{
  "arch": "vit",
  "model": "image classifier",
  "dataset": "microscope photos of single blood and bone marrow cells",
  "train_examples": 194171,
  "image_size": 48,
  "crop_scale_min": 0.7,
  "horizontal_flip": true,
  "translate": 0.06,
  "cutout": 0.25,
  "targets": ["cell type", "smear"],
  "num_classes": [17, 2],
  "norm": "layernorm",
  "norm_position": "pre",
  "hidden_act": "quick_gelu",
  "head_dim": 64,
  "fused_qkv": true,
  "bias": "none",
  "qk_norm": false,
  "parallel_block": false,
  "moe": "top_k",
  "num_experts": 16,
  "moe_every": 1,
  "expert_mlp_ratio": 0.5,
  "experts_per_token": 1,
  "shared_expert": false,
  "patch_size": [6, 6],
  "layers": 16,
  "width": 256,
  "positions": "learned",
  "pooling": "attention",
  "label_smoothing": 0.1,
  "loss": "cross_entropy",
  "residual_init": "scaled_by_depth",
  "optimizer": "adamw",
  "learning_rate": 0.00081,
  "beta1": 0.9,
  "beta2": 0.999,
  "eps": 1e-10,
  "max_grad_norm": 3.0,
  "max_steps": 9200,
  "batch_size": 128,
  "epochs": 6.1,
  "lr_schedule": "cosine",
  "final_lr_fraction": 0,
  "warmup_steps": 460,
  "weight_decay": 0.3
}
Rows from expert 9 of block 9, named by matrix and row number. Rows with one number belong to one neuron. Each number is 500 + 50 x the weight over its row's rms, rounded and kept within 0 to 999. All counts start at 0. Numbers have three digits each.
# up: expert up (model.blocks.9.mlp.up, 16x128x256), inputs 128-255
# down: expert down (model.blocks.9.mlp.down, 16x256x128, transposed), outputs 128-255
up.30:467487573483394405392474423509498492515534513417493488546355498536521521450478434445519529407488516492518508533423445554517519510487576559535457517429501466502531475491483564436366567485446523572438575540455495506516628522528469446501492433502464512498512494564564533476588523594550482534448492499534431388527466459493458493524435497462404485495399531520526485429423574564511530562536
down.30:575459512492627591557456416434651561494560456517431454575496467429492486459487525535626469484502506453449434547481470502521537522498545550497420441569489522526519509442461591609533440497423488553426528526484496457504441590460556411464458541406519426504493499525371574471529554449453517408469493417461591497485478471446562458508619405480529522508565539476495509523489493568443488545569
up.31:479585494485366468429486493473482571472466591397485524558571560573478486531397415566496410529494508489458559562492493577539514536530618494550466524435482482454569534429448484546418472602559437492432551573477587479469586513555598409483540495516522571554511515515494616493555530550447506570511534497486485520470472530533497461543448413460453380395542494533483472481449518515489566568498
down.31:494469483490487434426505427498415466550500440580462532499600494448520449539470499467584463510528479561492460464571415583559489549547521573450486487440535499489547524491497596547553396537456487463495591529553585548507412525388593450466450524558531463580525567493498587472439538498430518484525564447451482538487431505472544619397530478526507482548510492496540573586515562565454450427475
up.32:506512468492419461425484435487494500483490518428467499531455485482487491487482458568499388499554487422468550493403390631530529509512525467520531451496502426452489545564433488479453581500522435527513562566478553482518616511514496463524473458492475634626473481576590566430562481555531512527453553490498420477458476512467458501632448526539372518460462514517599445496360461512500460602513
down.32:590478434474582558451433398462547501552504444519492492565591508395497502563491547579477471474662507492465506514491449582473531513467498545517419517501497612471457513498408515602508416542464449549450606491570605561431456575459512504488413466440523416621550533469526534493526556462448493420499514496508477482469491522573565532482559446547466534509526537563529514519442373542528440520500
up.33:475540483486558536517418528545506412490525573475483541566511549471439380453578437444462518556518484511475430489504528434518401459519477595442518548551542568468495470512515445457540393502389463526543558504571467465563460546524571547526505566420490463488455496512562490543503481400551451586559466471588456423551469460542457550487489496498491568481459585444561564547481471554589418541494
down.33:504508619484504477489567494582525504521560556391516493496506470553472442472575475472505528450497573495450417575381516435551539532565550542452471509429436433494491368446524464516492489541456463390493498509406482453541447498538427423493501566470424494515522483553400473494575434468514420512490515542423546497578470422498460416560463524534437473510441543518481465500420504425482579474567
up.34:485527413550512522534551570450581478500444449571478482515553566529544493502566533495471513514425464558545501526520549440472524449461466475461436453484468589415498535557569485451482385480575529500529540554455427513517415425445391561438616407503524561444488602481484505451492519464485537491529500560521606582428583594483506635494529516436569430523580456504531474555534518392505549436442
down.34:599487488505457563559470505582600472532565510537439466483488439529541478473526413482616461477501506573470452475453544543522495451451501452512511401475531528614529440568478503508480464464543428585519515470503453430471519519511477582541518462596493456536507541421440500435505494471540595502571469402484489503420486439516542609479445528531371556568453468462523470552481489484519592558472
up.35:514559521442407451452534446450607513457504568375541484491411484537483475477508457555523461552538564413533585569391428581496520497488565543575443507465477522484535492473415509477421537528473461540435572530509538545487670537524539481522452396530473582525555477604530569468603550545494477492425571490492424449530502466516470482590448474506427499413425500504577439468371532561467479573495
down.35:586474422397566560465484456486526530513520454561500510578538455412525506531413559523575519446574524483427544505519490540528492526452472561493360539496477514444438511515431530544560507476419528511524507435516620474502506531487487449483411501428454350620499503486471540497480495498459407473453569463520574461487476497481568509466604469463505605532520584482505487467521498505376485543528
up.36:462570497564525469502487474556453482530463496450469564543470531444464467491542481426457447480541437531446440492534442483463595492512559472511483521487450510491514502496489421437506456474423503534502558491517496523585456485548611524485485494385541471542527634450516490523479522473530500512541425497578463522577558435473537478400544537483498531478549543450489499554420481576570429512522
down.36:533538493547588415480482500481515503482544566497509467500569483468441509480635450460441545514550504621459431419420564409472552543539543579462543536517586516417490505448524504488512445609521539451463619479497457462526422562474542444519497504448468542536556533488465568507563513460476476624553523480485547512511478495450466454443495505466522445416601491535452547531504495390549533496543
up.37:590463481549494488506487565478516573479453450553584549519419575479527496565503526474556508531474518562583514465520528441500533515468463424506490406432455529480520460501552461414478441483628483472447563567531465559536500421510464510439586423517558552481453536458448520446432518445557543503525441537518607596434591583535538490427519565481604456534553463534401523519508504449510619462456
down.37:507505476439459518532489567538551409529458490504564527506569580499543482417502500521522468496552522556531549518472487516416480477479480489630539467447517497462473489563506406431465499529485422512575540503458453452456569496419387582475546478520476578467459504473572521446485486462555534566533413559562540478478581528602469578476349540441464455505450491462433469515511468492513538490398
up.38:509456510605496441532529491564426439494455398596495451498424491465538545388470519367517558403451500561525460414533549495540600484460432444544390395485545505462543527475538561397480515467486481525511508402497497410514510498447537482469499563548602546564485513458470395507484508567501576517562467454620555495481510532508553554453560508480463548605519509498418547440535518435471573498514
down.38:557589514427386397497496529474549566410490514456436508585399554466497497483424509489567462441498567462498588408464499581457488482474499464508535513514521585427547566585413549462452525500480404579496464544603507457450624570492484493489458490449486528524477425469547520496499393493529519570518488573502488453458498458512480542531411529406414466490442527498464448517537445490492504615429
up.39:486476508510498505513428565578503457459474458503552533532512578496494469461587548411406474518504450529554454449509590432445365455523514561513506493502490549466450496520587435451522419432507529478585532610537408557592509473563546503443544487524468501473483545508534495477518513426524549571529441543570483533473524439574515464425509575468604476488509515513510581512471410521575442500489
down.39:406498460462410482514553525555478451429472524484525541467513545559408574499529498489495477503512553478450480553526554493484508529533486520517516528532453517409446461512575392479506510568548414445514495549508403499479416573461387524452494492525491604436461504503485490481540464437490427495537500607506535461566528493588502496506364621439460422442486535542451509458418415412614539517550
up.40:473495488549510519470462483548465391499506519468500506593509494486466495458548469392456543472495460479472408426511570487424475495525485500493550505507550494481492456462498539478621462446417479546576565445511478437526524518522594548577492583445455435480433506476512499496484450424579484552524442508626438425537450407567495551472458453538489614482458577534500594505492402468585418540519
down.40:418543557527482512548574527500510502535611518398477501511465562509438547462575499476509467393489548509410517496487525569490525448572564528553467480483473481410488506500499469505491510526512407448439468534554495460537534541577531472601463507518377492454495478478513486496479416523434461528472510627466546374553482469571454497515427597485488498454556483520426481394468493470472509515568
up.41:464517479471495534468453474550471378492547520490529540538514536512460350454535435385470518491460472562528419517542541411524372481532569518481475573461474466505527485555491463464577424439410540469527579500496464497586463471540492527519504588467469469458422554507579409526528485471527471577499455480650424450541518502497475465447498502466513565480506549442553583495463486537557426527506
down.41:509483499508506476547476412559590513432513417455451456537457508515434462454541464423547455521461555577464531585369514447588483551529518567485512518495489511482505516482607519478511462563515392465442533512448475462484419564484453422512528469544508606475504502528445583512597488405476555478518567528463558505604449491533473448527473515354505444449465525537474457512442412405600572451560
up.42:486432495460512580459530371516548428502543594503515540518444515534454440414530476517469539511485567455487438511419557488494430544519528558514434515517496530469548416528485513559497543451443483516485507517481482504502512593557547450549405555516414449470474433583545425509567541490512455551453516468612404467527438433512459481556467441528392582463393530453486564447430505502579432548454
down.42:515529537412513475502509441481548604478547518535492479620477437409465550480483519438551590475472635458483476626452436495583535503451541566566507518534429440491518413440524503593638461574448498494480553475516467465584523541552499509441513466422452467546492555531416548484588456537478506500469532530439543500574522445536460511470550480386448480418473597502430401413505467468478563516603
up.43:494495492479527488471504551483537553429514438506508487503537560511496485595530526516482490630439472547547475513561532431510536497529472523503542401495406528543544552518500356451500404480619520491455511597478449579498466441472463538423568455506555519480499491490446479535506539494492513477513428536485547632459548560518519440370499607442524414498595428502500479493506493487562561417465
down.43:545500431528486491537480506502538455447465473445525520409538527539524488387530472506521500511504572533541435523525515444429482576499443521488559474476483522442474476491520442422480467567500465480496577560491442526487460535389418531476529451494484591480514505434601511531579511422502401495519434487548485507492586548501516584515374571473483430517430531515548544536499438419642523474494
up.44:483483453528532449496459469530403514501478444542489545559477502396487605479475514314600511449472488489499466443458505521482571462475519430483467472475572470464481435471545493447449488424425487468564519479494587406522454495491607479500529590406555418529458588505418453524468493480551514503504443491598541478542498434594566465421521539469505597497507504513422578448518438449554542517536
down.44:482529570480456519490552605478485558532444570528495515456393521469463500468548547484540478504504490439498577437506585536536390560570538493542485532545520480483510555514516463440477580492495484509558504579525497457466565465602520433572466501463302543516496474478498561468408386500486496593461453625585554418490468501594445454452467509417477474534440507495387511480508502455517497602459
up.45:470485449500512525438461486575480387474520514467557525560516512477470441476523507431443496497516457468507456463504588459478400460502487501491519532513529538478491465518505464485599455424439498516602517547529485477559505523558593481538475573464468430469455492516523471495505477425578501522499457489593451410502465439550507510489452501498467600476457564529495615520504396507580383540480
down.45:421521506456466483483521524521501456482509546449509449526523484596403529489576500462561432454534521529463533540455577469533449514545573521595489523511402500430433495427507458522530584525493426503484481569566472474517476487572513444522455482485398536456513514528495529510525415488461448545488522606493546427595531407546439403529391564451526446455505592543411495446448424438520570509605
up.46:508470476443449469475455576548468504528469419489533557505524575532475507469522531428441462472519453540530448512611593458448423487559518514472488498462504589518464527551612362481490428443531531475587616605508489513589495449549535517483524482537517498466490566478543538506472513430519513517475480580596492470485547441540543481378530566420610495439506513532548627502441417515600429525497
down.46:436537471513422486509568491651520433504480531420506508478558559549454500540562541499551442481494546521514486492490538476487486503497516503516561452467511478367432510523538418488448470505596433435581501510520413487525415532508446519485581486460444576460509524510528441464554447414495456512516508577509583504548507478514528480490401601581491491463484511573477520573448353452536524504527
up.47:514570485430484410441544430423536492525494528387493477550516473576510462467469468596492474549577529430521599595423348589510483487483529509584482494495520494530553467529442512490474503536519410559467664559521502522488599571530509468537432440520488559507502485580512572454572568500511532549444567441416430413499515487517424509552404510519409503433441493482545424526395522550533437558474
down.47:536443449393561477447548527494499599507467484566497468585547469385509530512424534503530522495586551515542528496578499568511484513477467583542503520486496503483519458560370486558534513520424497549566566456505603446460510537487521504518471495411520390604551553512448591527503550447499438413496548497505542465502471432455541480481551445465512586499488524556531556476473485548508497479516
up.48:483501479604499519492523495555432490478483426574566519517462498460521598455468558395463488424495416454480431491466575623521513486452478450514403539547505513454450565511544576529544497415518530477607474535513572437531518497507595500526530568489516463399479540522522415472459462485559534483523446533535486442480499434591561487495495512503479575519491434544417544457566383480496430553474
down.48:450544508536440503530557606501486448475444497455509502505442504569479502427502559481556445371535468423452571405572577622455458436490505446589429547520517608436484589570444533501489547427484473511548432591561525451507569442580437452484472462534446477531532494455552490479408479516504514565493494667570464431472569516513515466460403533430546440503439525427463547461505445515499490583438
up.49:547533614591469425519484466585502474495567545494568442523529454421453502464499453487511457475431444485599473444446587436568435462512532476448585456541536425485490535522495377502537475468508498482551515465489500397461480525484426544535575459439601555518354533531473475465428481370562487498553422515493529488449461404567504621469461535511552543502487454500497477499543559472473415526447
down.49:546519551513542440414528530443597453506562501499449569499377458561503529534508506440472474513479485536418479538530479530536530497579465405466550420404469474490454498495501467496499539506455519417581544455526455461484518485517491493474451587415455542466441527453549515539520515619425406575543441529500511515487484470499468555571572511502500454499474543471357492419465512456443593497482
up.50:522432522490519547531562580527617462522425508544458442455534548505520417439472531579448504578537491597514446435512477528430495522482454449521496402451618511448447436524504465466421499585556451504571480468460442556484512493465479496427445461575498584534420525475477514489460550531544365506477452449454495504444527474457483633522496507408622515442524414500590516553404499431500532433477
down.50:535535432507509588541457436524483632513458479591454504620457543499547539552395507527531427506478563462544507588539470512573543467481556499507485509542465481546452467554414471611570396532531523514530516495432536424488473521457550491460515434515593542527494638468565477366514494405498434454542555561564494639564565451486438509508600450472457491429498553578467519539517528532465526483496
up.51:481470533481404423413470577512508557476509557425484539565569514559457455581482525559559382599495538497486548577450508505494479533516547453520530438508416521514542472489429459558505540567584426459481552523436602587498565373554536506597513433498439573532513459594497553519539537499508548500494518534438533592417480427529496459545510520566522410395542406511485472577446465452501532472467
down.51:536564528498426506522331558481453558530492418507510571550548542433558625474451441500549506460474388482515527455481434597490511468496499507489483450499524493561474530504418483461522470388457542563557556441528543473547507390476551558482532491519525462617432533422528456513431497503536551498469480386497449503436505496457566578481496515483487498572506429424634521529593524578502426496468
up.52:473439483519503483438479569549509490483507455492553567524506545550488521543539611485439514514515485474536449449580569486443420490498459536461511477455472554519503510535592490515577420423566530473547517582544484567549485444556579546522499451524499500426467521513571522514480530453539527507566456533543485490421541475557509484379489588424578517453484503530545605513468334491573421472437
down.52:401512474535362498461561541553471460498465550440518474463496531629467531488514520473492453539513500476463489532545515523476479473520474540533523498415454556385474582504568419451475544535560429462544480571497497522517519488548481473526450471517450630479507506457542533452483444472541367575521506578531495465527540510562514465502389618459486411471451520576448549506417395439582510579505
up.53:491393481417518544511413540609532518476492480505510525527498536604507406516543539440579474539478535537451480522495559440500354496553554498464509492426434554469497475550594428526497450460559480439516508592519491506619453489593496513463502440527511425568514536531508502440480467417441461518461530549540489476492422555597546447442517589429627552498488469456488508524493535423490514472491
down.53:516512532526489510423470490582554459499413439572530495475499544450509485586578487489524434552482503522493497528473524419485505498530490607530455532449416403514506461531598522474487489451441396473471541545465415516598464568496525479465498533545511470492530577584521481421510396441493492418521565517530457562576457495507493524434467574505447525469469513558466458591471539410462510387509
up.54:522485546491370419425460572463470579500538523397409545563581518556540500578486475572582456574474483556460589544452510483464504511480511436534516501443444480486507495463431437523510515547590432453503574511434582527500601350589483462553559462542448595554505518578508566496528502499562572515508483506439569574393487477519524477507522514519519440435533382522472481550442512429504535494472
down.54:597549473513479459515419535528470516499541417580500506598541534423549570498419462556534488496488432472535490437534400519501462503474501452447499423497527520489488519525444515453560447419435511474547544499496563456527475455485539538509520482511543467617472530417501476509435491539503578459543438384505516477383537513380578577471512518519502518520504422427656531565548478581502459558392
up.55:598471490494478447459447550470508570489483549487466470499413450488505405512462456552456460474501521540452674512375531557504449490474495458506578461464520451482488526503398425478468575442533423521577534505453496545475482508467445443525488403566489582623517520502452614414507520505488486516502456520489522579360526507479498550484520574474506524534483459458562549484465620453443608529464
down.55:681480471520575531506530478538557456484533434535483490493493456427537498467455445555407517535513480588579495472492464500473457524494457504417537499458508510605465499559479544494485460578508460457505542502487597513437449488443498488457536466580596518489456391475506561493556592529464504509453511549517470530407445557487508503544609466621549529559515472515540527543421526592493522548486
up.56:455463458464494507492441467548459388500469565433496543608485578489467406457565446475465551512522485447499568527497553517429414513459509514484473498535473587407507420513538407553599525542401506530542550477561493430579464544577553556618516549473472480504431537458514430487472461454573503568498460525564448486538469410483514530427444488524465593423440529472529580485432480508516377536461
down.56:496443568429504503429663524500515553525549520417496546520519516565487472532566548462501540493481471534416546515430518467533559442535556427520504468466487438429447501454505468494488556529468456457504544499482443555502475535475530454597433549399400467565528447554427498449476423467444376496518564581454487431485477460506558412488440564400523491446517502599437510422454484483511465429561
up.57:470410500507526431502516503597470559456469402633546541577520564461523476493533602412503528563486566496492428551412582472526520462397524471537444411466490583506532433511596525501515438476549446423493531565431513490619460495502556504482542527561510524511507563496404453480489464455473537531534438536568575516504479489603518433477534535440503477494513415516421564517463417429529544463427
down.57:479507526489333475518532503514436513450463490464477564535504524489499530402553489505542418486563501407510573473521559502498470487499460473617556570482426558441478500520518507489467529479505477476549438573494435464526629488467467518468520442578487584523531516551641498442471451469519522513469459654572551533509514459594448467478406537441464459460363552491507487499481446448506520481449
up.58:500541557570420465507513452433500452521526525466506542434398503542499565421485474432556494426522566487530491553436436521542526530574581557588466545450495461523554506485521548526409561505473459571438495562437469486483612467482468439546493504558416488526513424591550506529632469600456540549475554519547426417436487505534483421577533465524463511432386488529488498489435616531499489494511
down.58:523493526484534629544427453464513543454529427531446564511501503452479494466365550496526475513545463447460578598491494526536480584505521503460421526496523562518479589446503515567472467467401555544440510458545644408513458552453581525408544501528505458544473552417455534461466514519494481420406498406483502531525489498488515410449627427433537625559438486487395570486568461464389471496531
up.59:464520493491502576470436510488578404501540631479494518573544585534500399479567431402482506490501529467422511509493577508505501503514505577452447617457502477446513433541550484466484451511475453478448538491517432531563470534564562499549504560425450545549487502472440490475468498480480518563521529473595456499588373482516461448534459469513478565436409521502510517499418485506587446544532
down.59:507522494485605557463555451421572550455568499449457510534441484539530477559536479438496506556438579560450418505433487497608521533549569503490408478481461517463554376462514501586484470555489494435498591464532449544560420594558514493510472579525512468583501521554359478491577464475548502446571567539464561521459455530524440522436458523390519406461595496500461518486449553493413524428521
up.60:494487504535486511469461547579470493501496467529552509521522505517473490470534574414458528499494468457596476483499530522483417498496476515483551532518544532463470531529530454481551501437464523499618512499548536474565505481533609513607496534443484514491472497485530552466544473449558492580504449508576433389516458438540504496406513520559560586457474526611529577492488325564530375532451
down.60:430478584501433480541567603526488438499536524419510490478520553607490544480588520435514434482564519453415532493492583518409481484553507494573486444525416486484465557508500379471501542516506421480524457560529443469495508469557446507550502478540437543426469543440586529526483465534489512548521585582562478467497542493554464433477352619445603442539508506492429515450467382497533497528524
up.61:500473543522479488434584447490540501462517522497592502539501500467480472487435560453484514483462513432467484516389512540539429502458413497542518569471485450429533429492440546590579507502551491538549394430416532456505571584478624480546497529476488547436504470576522478388529495488533472487509481541465513449530472449513536512606407413554386560430489492562410497551479494465449461500472
down.61:449494534508456500487503554457502580482517542450461469519358516459480617464549475474555471424543521467473590492552509565519533505457457535647498532524566399482465521503470562525565572480415484467465480471584476489480508463524479413515440546469457464461552514541472434522491471573501438486485474554479498394576531439500481480487494473426459466516472543421443467365453535493484495528518
up.62:445424422440465519488503533492565550498475503483521588564566505522526399539533539545502445648479517545467515598453555419538522515569502467502428480446392575454540490549574390557464477478560429422439566558436441513558524448563422544467554470527450525479501565498478520494464454424468427516494492581442554642453516453591509511567545529493513446478547415543420401550401479386521504444461
down.62:512547493435486451490398596514481455535509412495572539557573437420494541507523474418514537519445459486477504474431528524398525485483600532429498397505549423656542444497483495462518471464456471585489657595447493497574438533472491542458595492518596492556469531515451549474557466457510600502578519397541457591531459522531459566427477531475528551467419493422581489544526487488525579428497
up.63:548512499470441457486443515426541559500550493406485487411411422517457497526454466555540460510604553452503576521418404540488483480468577526548507494471467413558522513488479515489468585535446445516444502520388532522472629461528409429565493448535477533541562490622582578507580514567503504512473603542438487518491493558438479450576461458527520554490471485490480443477483529544429536579515
down.63:556467483467581535554435514409539573503516468566488482528508489476525520466420497538458442446467544488461622423488497514500504503442467538452537474524544473494428575522473460475463508489413502524514457462548558434475537544464496449519507541452505528565470473433426555496431470534493486474435549433438544468486519515478496472487595494520586554539478540514446567439564516517426444542495
up.64:512539492538529463465489485519495353489519548488494484520458532461459515468523466425450538529422438517470431436460610503490466539494472476503500515539528474456490491501495508473560478494441475543532512456488442374520466553488574511563516566442553498491430511473463493518462520424549448537552418484575487430536462383512509532562440447540452605487507580545425549503510453408516388492500
down.64:470523570492430426500590522512527551461515578440423494505466478564433526553614493469529517462452518470423522492480467482567551509578536475581447576460473413456522495487530477508505588475494500489479482530544484463468494535526496462450419552510403506474455432499411432471548429526461454509458459571410575370549510444514416489509430566514436537532476510566435460359513497515493511550521
up.65:523458451492452477503440535494487534518519483522453572561560478492523446569517506524562467578497473506435514572437481452486445447460578492598475426489471549606508452445446454455448435509614491444486640546443520550532526418555509513455479422455473536508515612566488426526542514424524598534540510474442549570490464427587510509489489475454528527468526393501422502553478479496586600448491
down.65:559549446523518461476435499498489562585516414491489514544571508378439538526508474492555547550536431400535523518371577560545505498491516522484456480493551522529578539531436560446509457461492503495526523530498582583485449540440547571485496509541506426488533559494558571529529569466540567521575454543503431501441508470469569514488437428422419533446527455489471537528519463532545472439420
up.66:530531497568515675501509541472441446483518500509477504496458525449487523481509394424513523423496493580476449410476559497503484493470554470541508515559622431497482500521498488481477491467519512496470428396494395413523467576518484461535507589477524548496470526490382494477487473429483420576437432521558474476571475487447496523425454456482426585565551551484483500492599535445458515442495
down.66:442530554585488454506488580544461603449595505460548597506431551541458539539465547562434538493425541491549564491513521490538550472396539460565505528518496428469515521440487513516423557517487524534405535445454424510513545509581419449466489485500498532423527549507483478519517478613443495561562437550449527509535493490491388517515462508509426405488481499459500462465557503523514521469531
up.67:528439477528557485429522474482511424498528557452490573546481514582445369464452420493461532524510531478449515550460484472474428504499520503485471463504582495536538468539431507517534516491441451532456520520526500496522531565498517521578399531450465502462470486551542430536578558462563416495397465487569449474547424463454465515536434428489402547497453567379521527489411438537549439544504
down.67:570492573440544461531509450554623595465541536465467499597437470495471483532527542476493536472508595506490483505391488502594535553540537521469465457515472508526489489370477523545606563531461427446386575426433491485578456463512482489503532554375474420564508510560396531464566474449573541455457542493398564453536478454527499445479534481439477523575434483531550466468462545473416487531576
up.68:493522568469420438445546423457590437490479528449517486485448480545437464468459494578458468510525541433562496585418412589532484508521521543581478509494448504483575530492487517543458577558510501499432539521454489525485640562485534479534479418520455602501560428598586525488636540559493464512449549494451403498480472470504421477577435495573405510419415457522552477477363566546493496582522
down.68:586483438435557572504498459457577517526546532508461470555482434363503542480492554522561496435549533486417541517538508545495479505481549499499405571486482506523464475514496595565517509494375535494517518464522598470516478560486552435419451451443474360609472464516447516459492518535480449389482510419529516414515490489483565542429540428436496578535467526524477475468516467566359472521542
up.69:580494512489460417516499564487487573470520540424442495488474485525488469545457477567545396577559577516496583562416479530483537507512524480504536468508501425535504540463408504471479601557495420477485516540451561493472631369556392480580526444577472580579498442602518599487543511558515544497489526569460519556453482493489522487557444558507519482506509472435464480479468542489479540562508
down.69:575474450447543517523448524420542500500491415532509488478533556443486559460448463547481465436568442555524527433533490519487472544419446516477470475557571526530482528482473483491481469514442501552636465532458562458460470554474500454347526508533520507586516453401545568483410488480471493445489497476440488519529500494552510611527588601446463500532468510473523543529570423608440478590470
up.70:516570502483485412467493507451547570466498501444458524534487487589516465415476461523517418567500595446453569501453451525498492523575525507541480379480515514465587635446435559501471545563555467560471516557473562497517575469535383501550466501557487631594575444581539536529551560490517467554425593576521480513486432538479495467621448458500449453454515506482417446487484546545438527522511
down.70:572461439406502558526436424485489469502490434538520515528513490460487531479466462444535491490490513493524503504529518571523443490522458502494512494535509601451529505494486510503500435459492501493516531479559593454532511550479477504434498453475600452624499552454415582423464474499498527431496526436434419496454523509477519554503611418539539538521408519408529488570544557502380523480423
up.71:495533449475392456392471473472539565503457589369525519594543513532541472475515452531473422551544516461519550605432449569490483529456581504582531521453485518481568591535489501457453545501502458552449584580478516522513636501598558489551523430540502584571516485586518560481570558501515519531451515484521465527432446508579494498553485501447428452470483479524519478547380460521489489605496
down.71:556478430407512459479494474446509516476443423468515474584580446447512509565478586507507547533511441457503556444540483626550487506505461554565497466538529518479434580549433582550552546555510532543534494534574564536456416568534515530496424476474534426582490504432503577475481549468454481437476563474521442464541462497483579521468500524482576574535525509525570448543550454615513472475474
up.72:479405437540517494526486547517518480555424482489485486458438501502460430508450537518533467522511487424437574535439542534512429541572516441491544531470577461512492522469572528477461536603483488534479420449547505479560494599490596587568403495541568519562466464554447581443456512466556423545462502541506430515503406496467571473451529464469490499445424555507443557544590466423483567567550
down.72:443556539578484501521492477466596583482494529470447500475430411454478491552537519538523421562509454517515590519454546509506578473626552524636368542509434403507497489452373524518512462461502521482514520496396458505513438544537529440447503471484495385527518534504374468528602486652435539508528548476416450510546510543502404491548500507476442478413532483534492483468499551464489466469527
up.73:529545552578483490456475518517437452526565503528503500551506544426487521511523499432551539456454454554425475442413572495467504513514446445544519500515523421425468489549470542458583469474517497589614551437488463420515505608435592502554543544498526521463390482528446409488475529451552476483511447513568523407500460457525514598488436479535388570524507545522384573538571429481454462490480
down.73:493544580519418464559546569467497513452600563448403546489335517500458504513565445513544458459478498515481492504487555515587511508514447469571489480508485485444446503416495528504449502512496543518486491504547417448453529480511466433536433500476360457386446519472438478517509485551520501542528479584429508435558560472510481508559409587519432495511505545502406448387548523483471547487591
up.74:437574471560445527479521521470504498514481478526466472474454459501508556528513435552451438436472354432469509477550517603510541433504517524555512560500465590530558645471527570441454500508525590555539523499529522511467561490459482491455494520505528508471572499528560481530506525617476593580431524545490410498487504487506535422417515514555480419459439521455518532485527530522511562579500
down.74:575391448514524521441503449480607478466392408585521453480550466490482481406438532519572415502443503490600437503512583590436460465503454434509446445511447595522539554539511603658515455505444536568544527570522538485487535497479561463490534439489550520520471519400496479448379537452520567477524486438520513535494538484538518526532568412407580509431501500407533506485518445551469477411419
up.75:448449480463500478486412576551480462500543526462537541575539582526472471451548535412418498522547476481513425488546603438500337467546500547436549502435455597450452530570578409495547460437456475480584507634503425538555477500576560518500509541489487462440447531456569501474482472482505480525509463539645468484494498400547501480475524593450554488437474529525557572504434397535600432558488
down.75:414509544436447507511575543512525445465503468442535490434573520533424504522586462416553456500514501489427477577475520464504543516563510567536426533495467466408491470480543426503510483511572453465480511525451395450467466545467484440502483442499467578477495556498488523508561444464401465450565574549514566496545478484555506511537390570487504410457477541585461467501395442421578539496572
up.76:521466510516531543445477426488535458465546587438496492518480487511450383467506463442463518514480536440427430547428523533497451476553489542546470528538547469529529460493472546487542479484452417519532554472451478533476536536527545533536502548511475501463449476590516459497580588481509408549433517448570418465540415439564506464551461420507371592416429548448417473504464584459471474507521
down.76:548532548471513490500494560451539560478554454515492533589495473509419485497494460469562473450439540441475487634371484488561528537473619504532499495598483509522506473396494592529565513482351479463412574488532535495531552594494486487473442539409426447561512475526395570438526472495631505402462518418411566469509465488553505486517556526449380517490465511465478431424516620512388517502650
up.77:502520542456410427505498468418529508531481541445502539547401497529478529445441495492506387516588558483550523583412406566534535521442550529550470519484489480494499523423438537525408576562496486501474531556495512502496670507473444453529493446494435569546576448609535549515616518608535507492442547510413433504482510523502503453597480479505435471451418516520506474474418530555464522566534
down.77:605470490474548537555441483435605531475490431552427458579561490392496540434440496489548437459570481539445564493506469526550498485454526522486446498527493579458479577477452580522509480518408493485514480490494561433487536546435520432477535463486488397562455512505468568419465503522479516419489530436453500476483489468524610539517537427487515614546506515469501501504582500536452490605518
up.78:441488460542478513471474476489472359511515560486481459616459478448506483460540473432498490500470518485430512480448551502542487570470494484524531557474523533445523427497446496551572536516437445567538504437492489444534500616524629513585506552444447473485496509517505471417487445460534463495517467519560442471563448384514486500558422380552373614415466575597404549521480455524526465542474
down.78:458457493466516445507558563446474527542575526468473487543467475399504505546555491434553550478514516433456516493469483553565554488519551541556455504551521408426464439490471540486439507524456548455467480431503398428514527510607544447506443567435475400519404456503451496540545435605480459474501480572497496363515404450539420447505460524537465551540534528446357439443521556476433452494543
up.79:477577493514519528567457435545506457472541597494502533564534640533472459458591439478422523557512534519437418505543492428512429493543531531417420530538509544452526446480520494398560423459443492528471608494509512493618457508534518447550495553451585507574448551486568461536525492448479440589471495437622466402540521561519460532501420513485492495477545547534452548533465505558600450596545
down.79:509501501395559459473521511524571470450551521518459467526494523480510432583627422508534496525477555564499442621462519465484491505623549499541505536476480476488507448496518494456599516516536425419480522505493411518580485554504484390493521573450470534525460432501409543508541543443494436407519544507493520592607400497488492531488479514571441430449457517558538456467488506439518521424531
up.80:496489439451506528477458547561515501508464458483529488509502603553521432419559538428452499531534475538534485482632531433391451473523528562461470557489489577415512469495540410455551439521504538515563579539524474510582430453529530517545503492493504502536492561431497479509436471443484480562506487510581458490512498497563466480392490559485574534469511514461552563505442438500602394485500
down.80:477516461479535488425512493585521462509504503493545441511508525581516486566575517470515477534485566483508458515483476450502478595503532500460549514430471466411435470498586365486479474545541473426545470494493432468576463461544453523523492472547442618532477530465554514421567461446459460488532518501512529480510472497541462501444350586480470424434513532585496490509431454415587503452570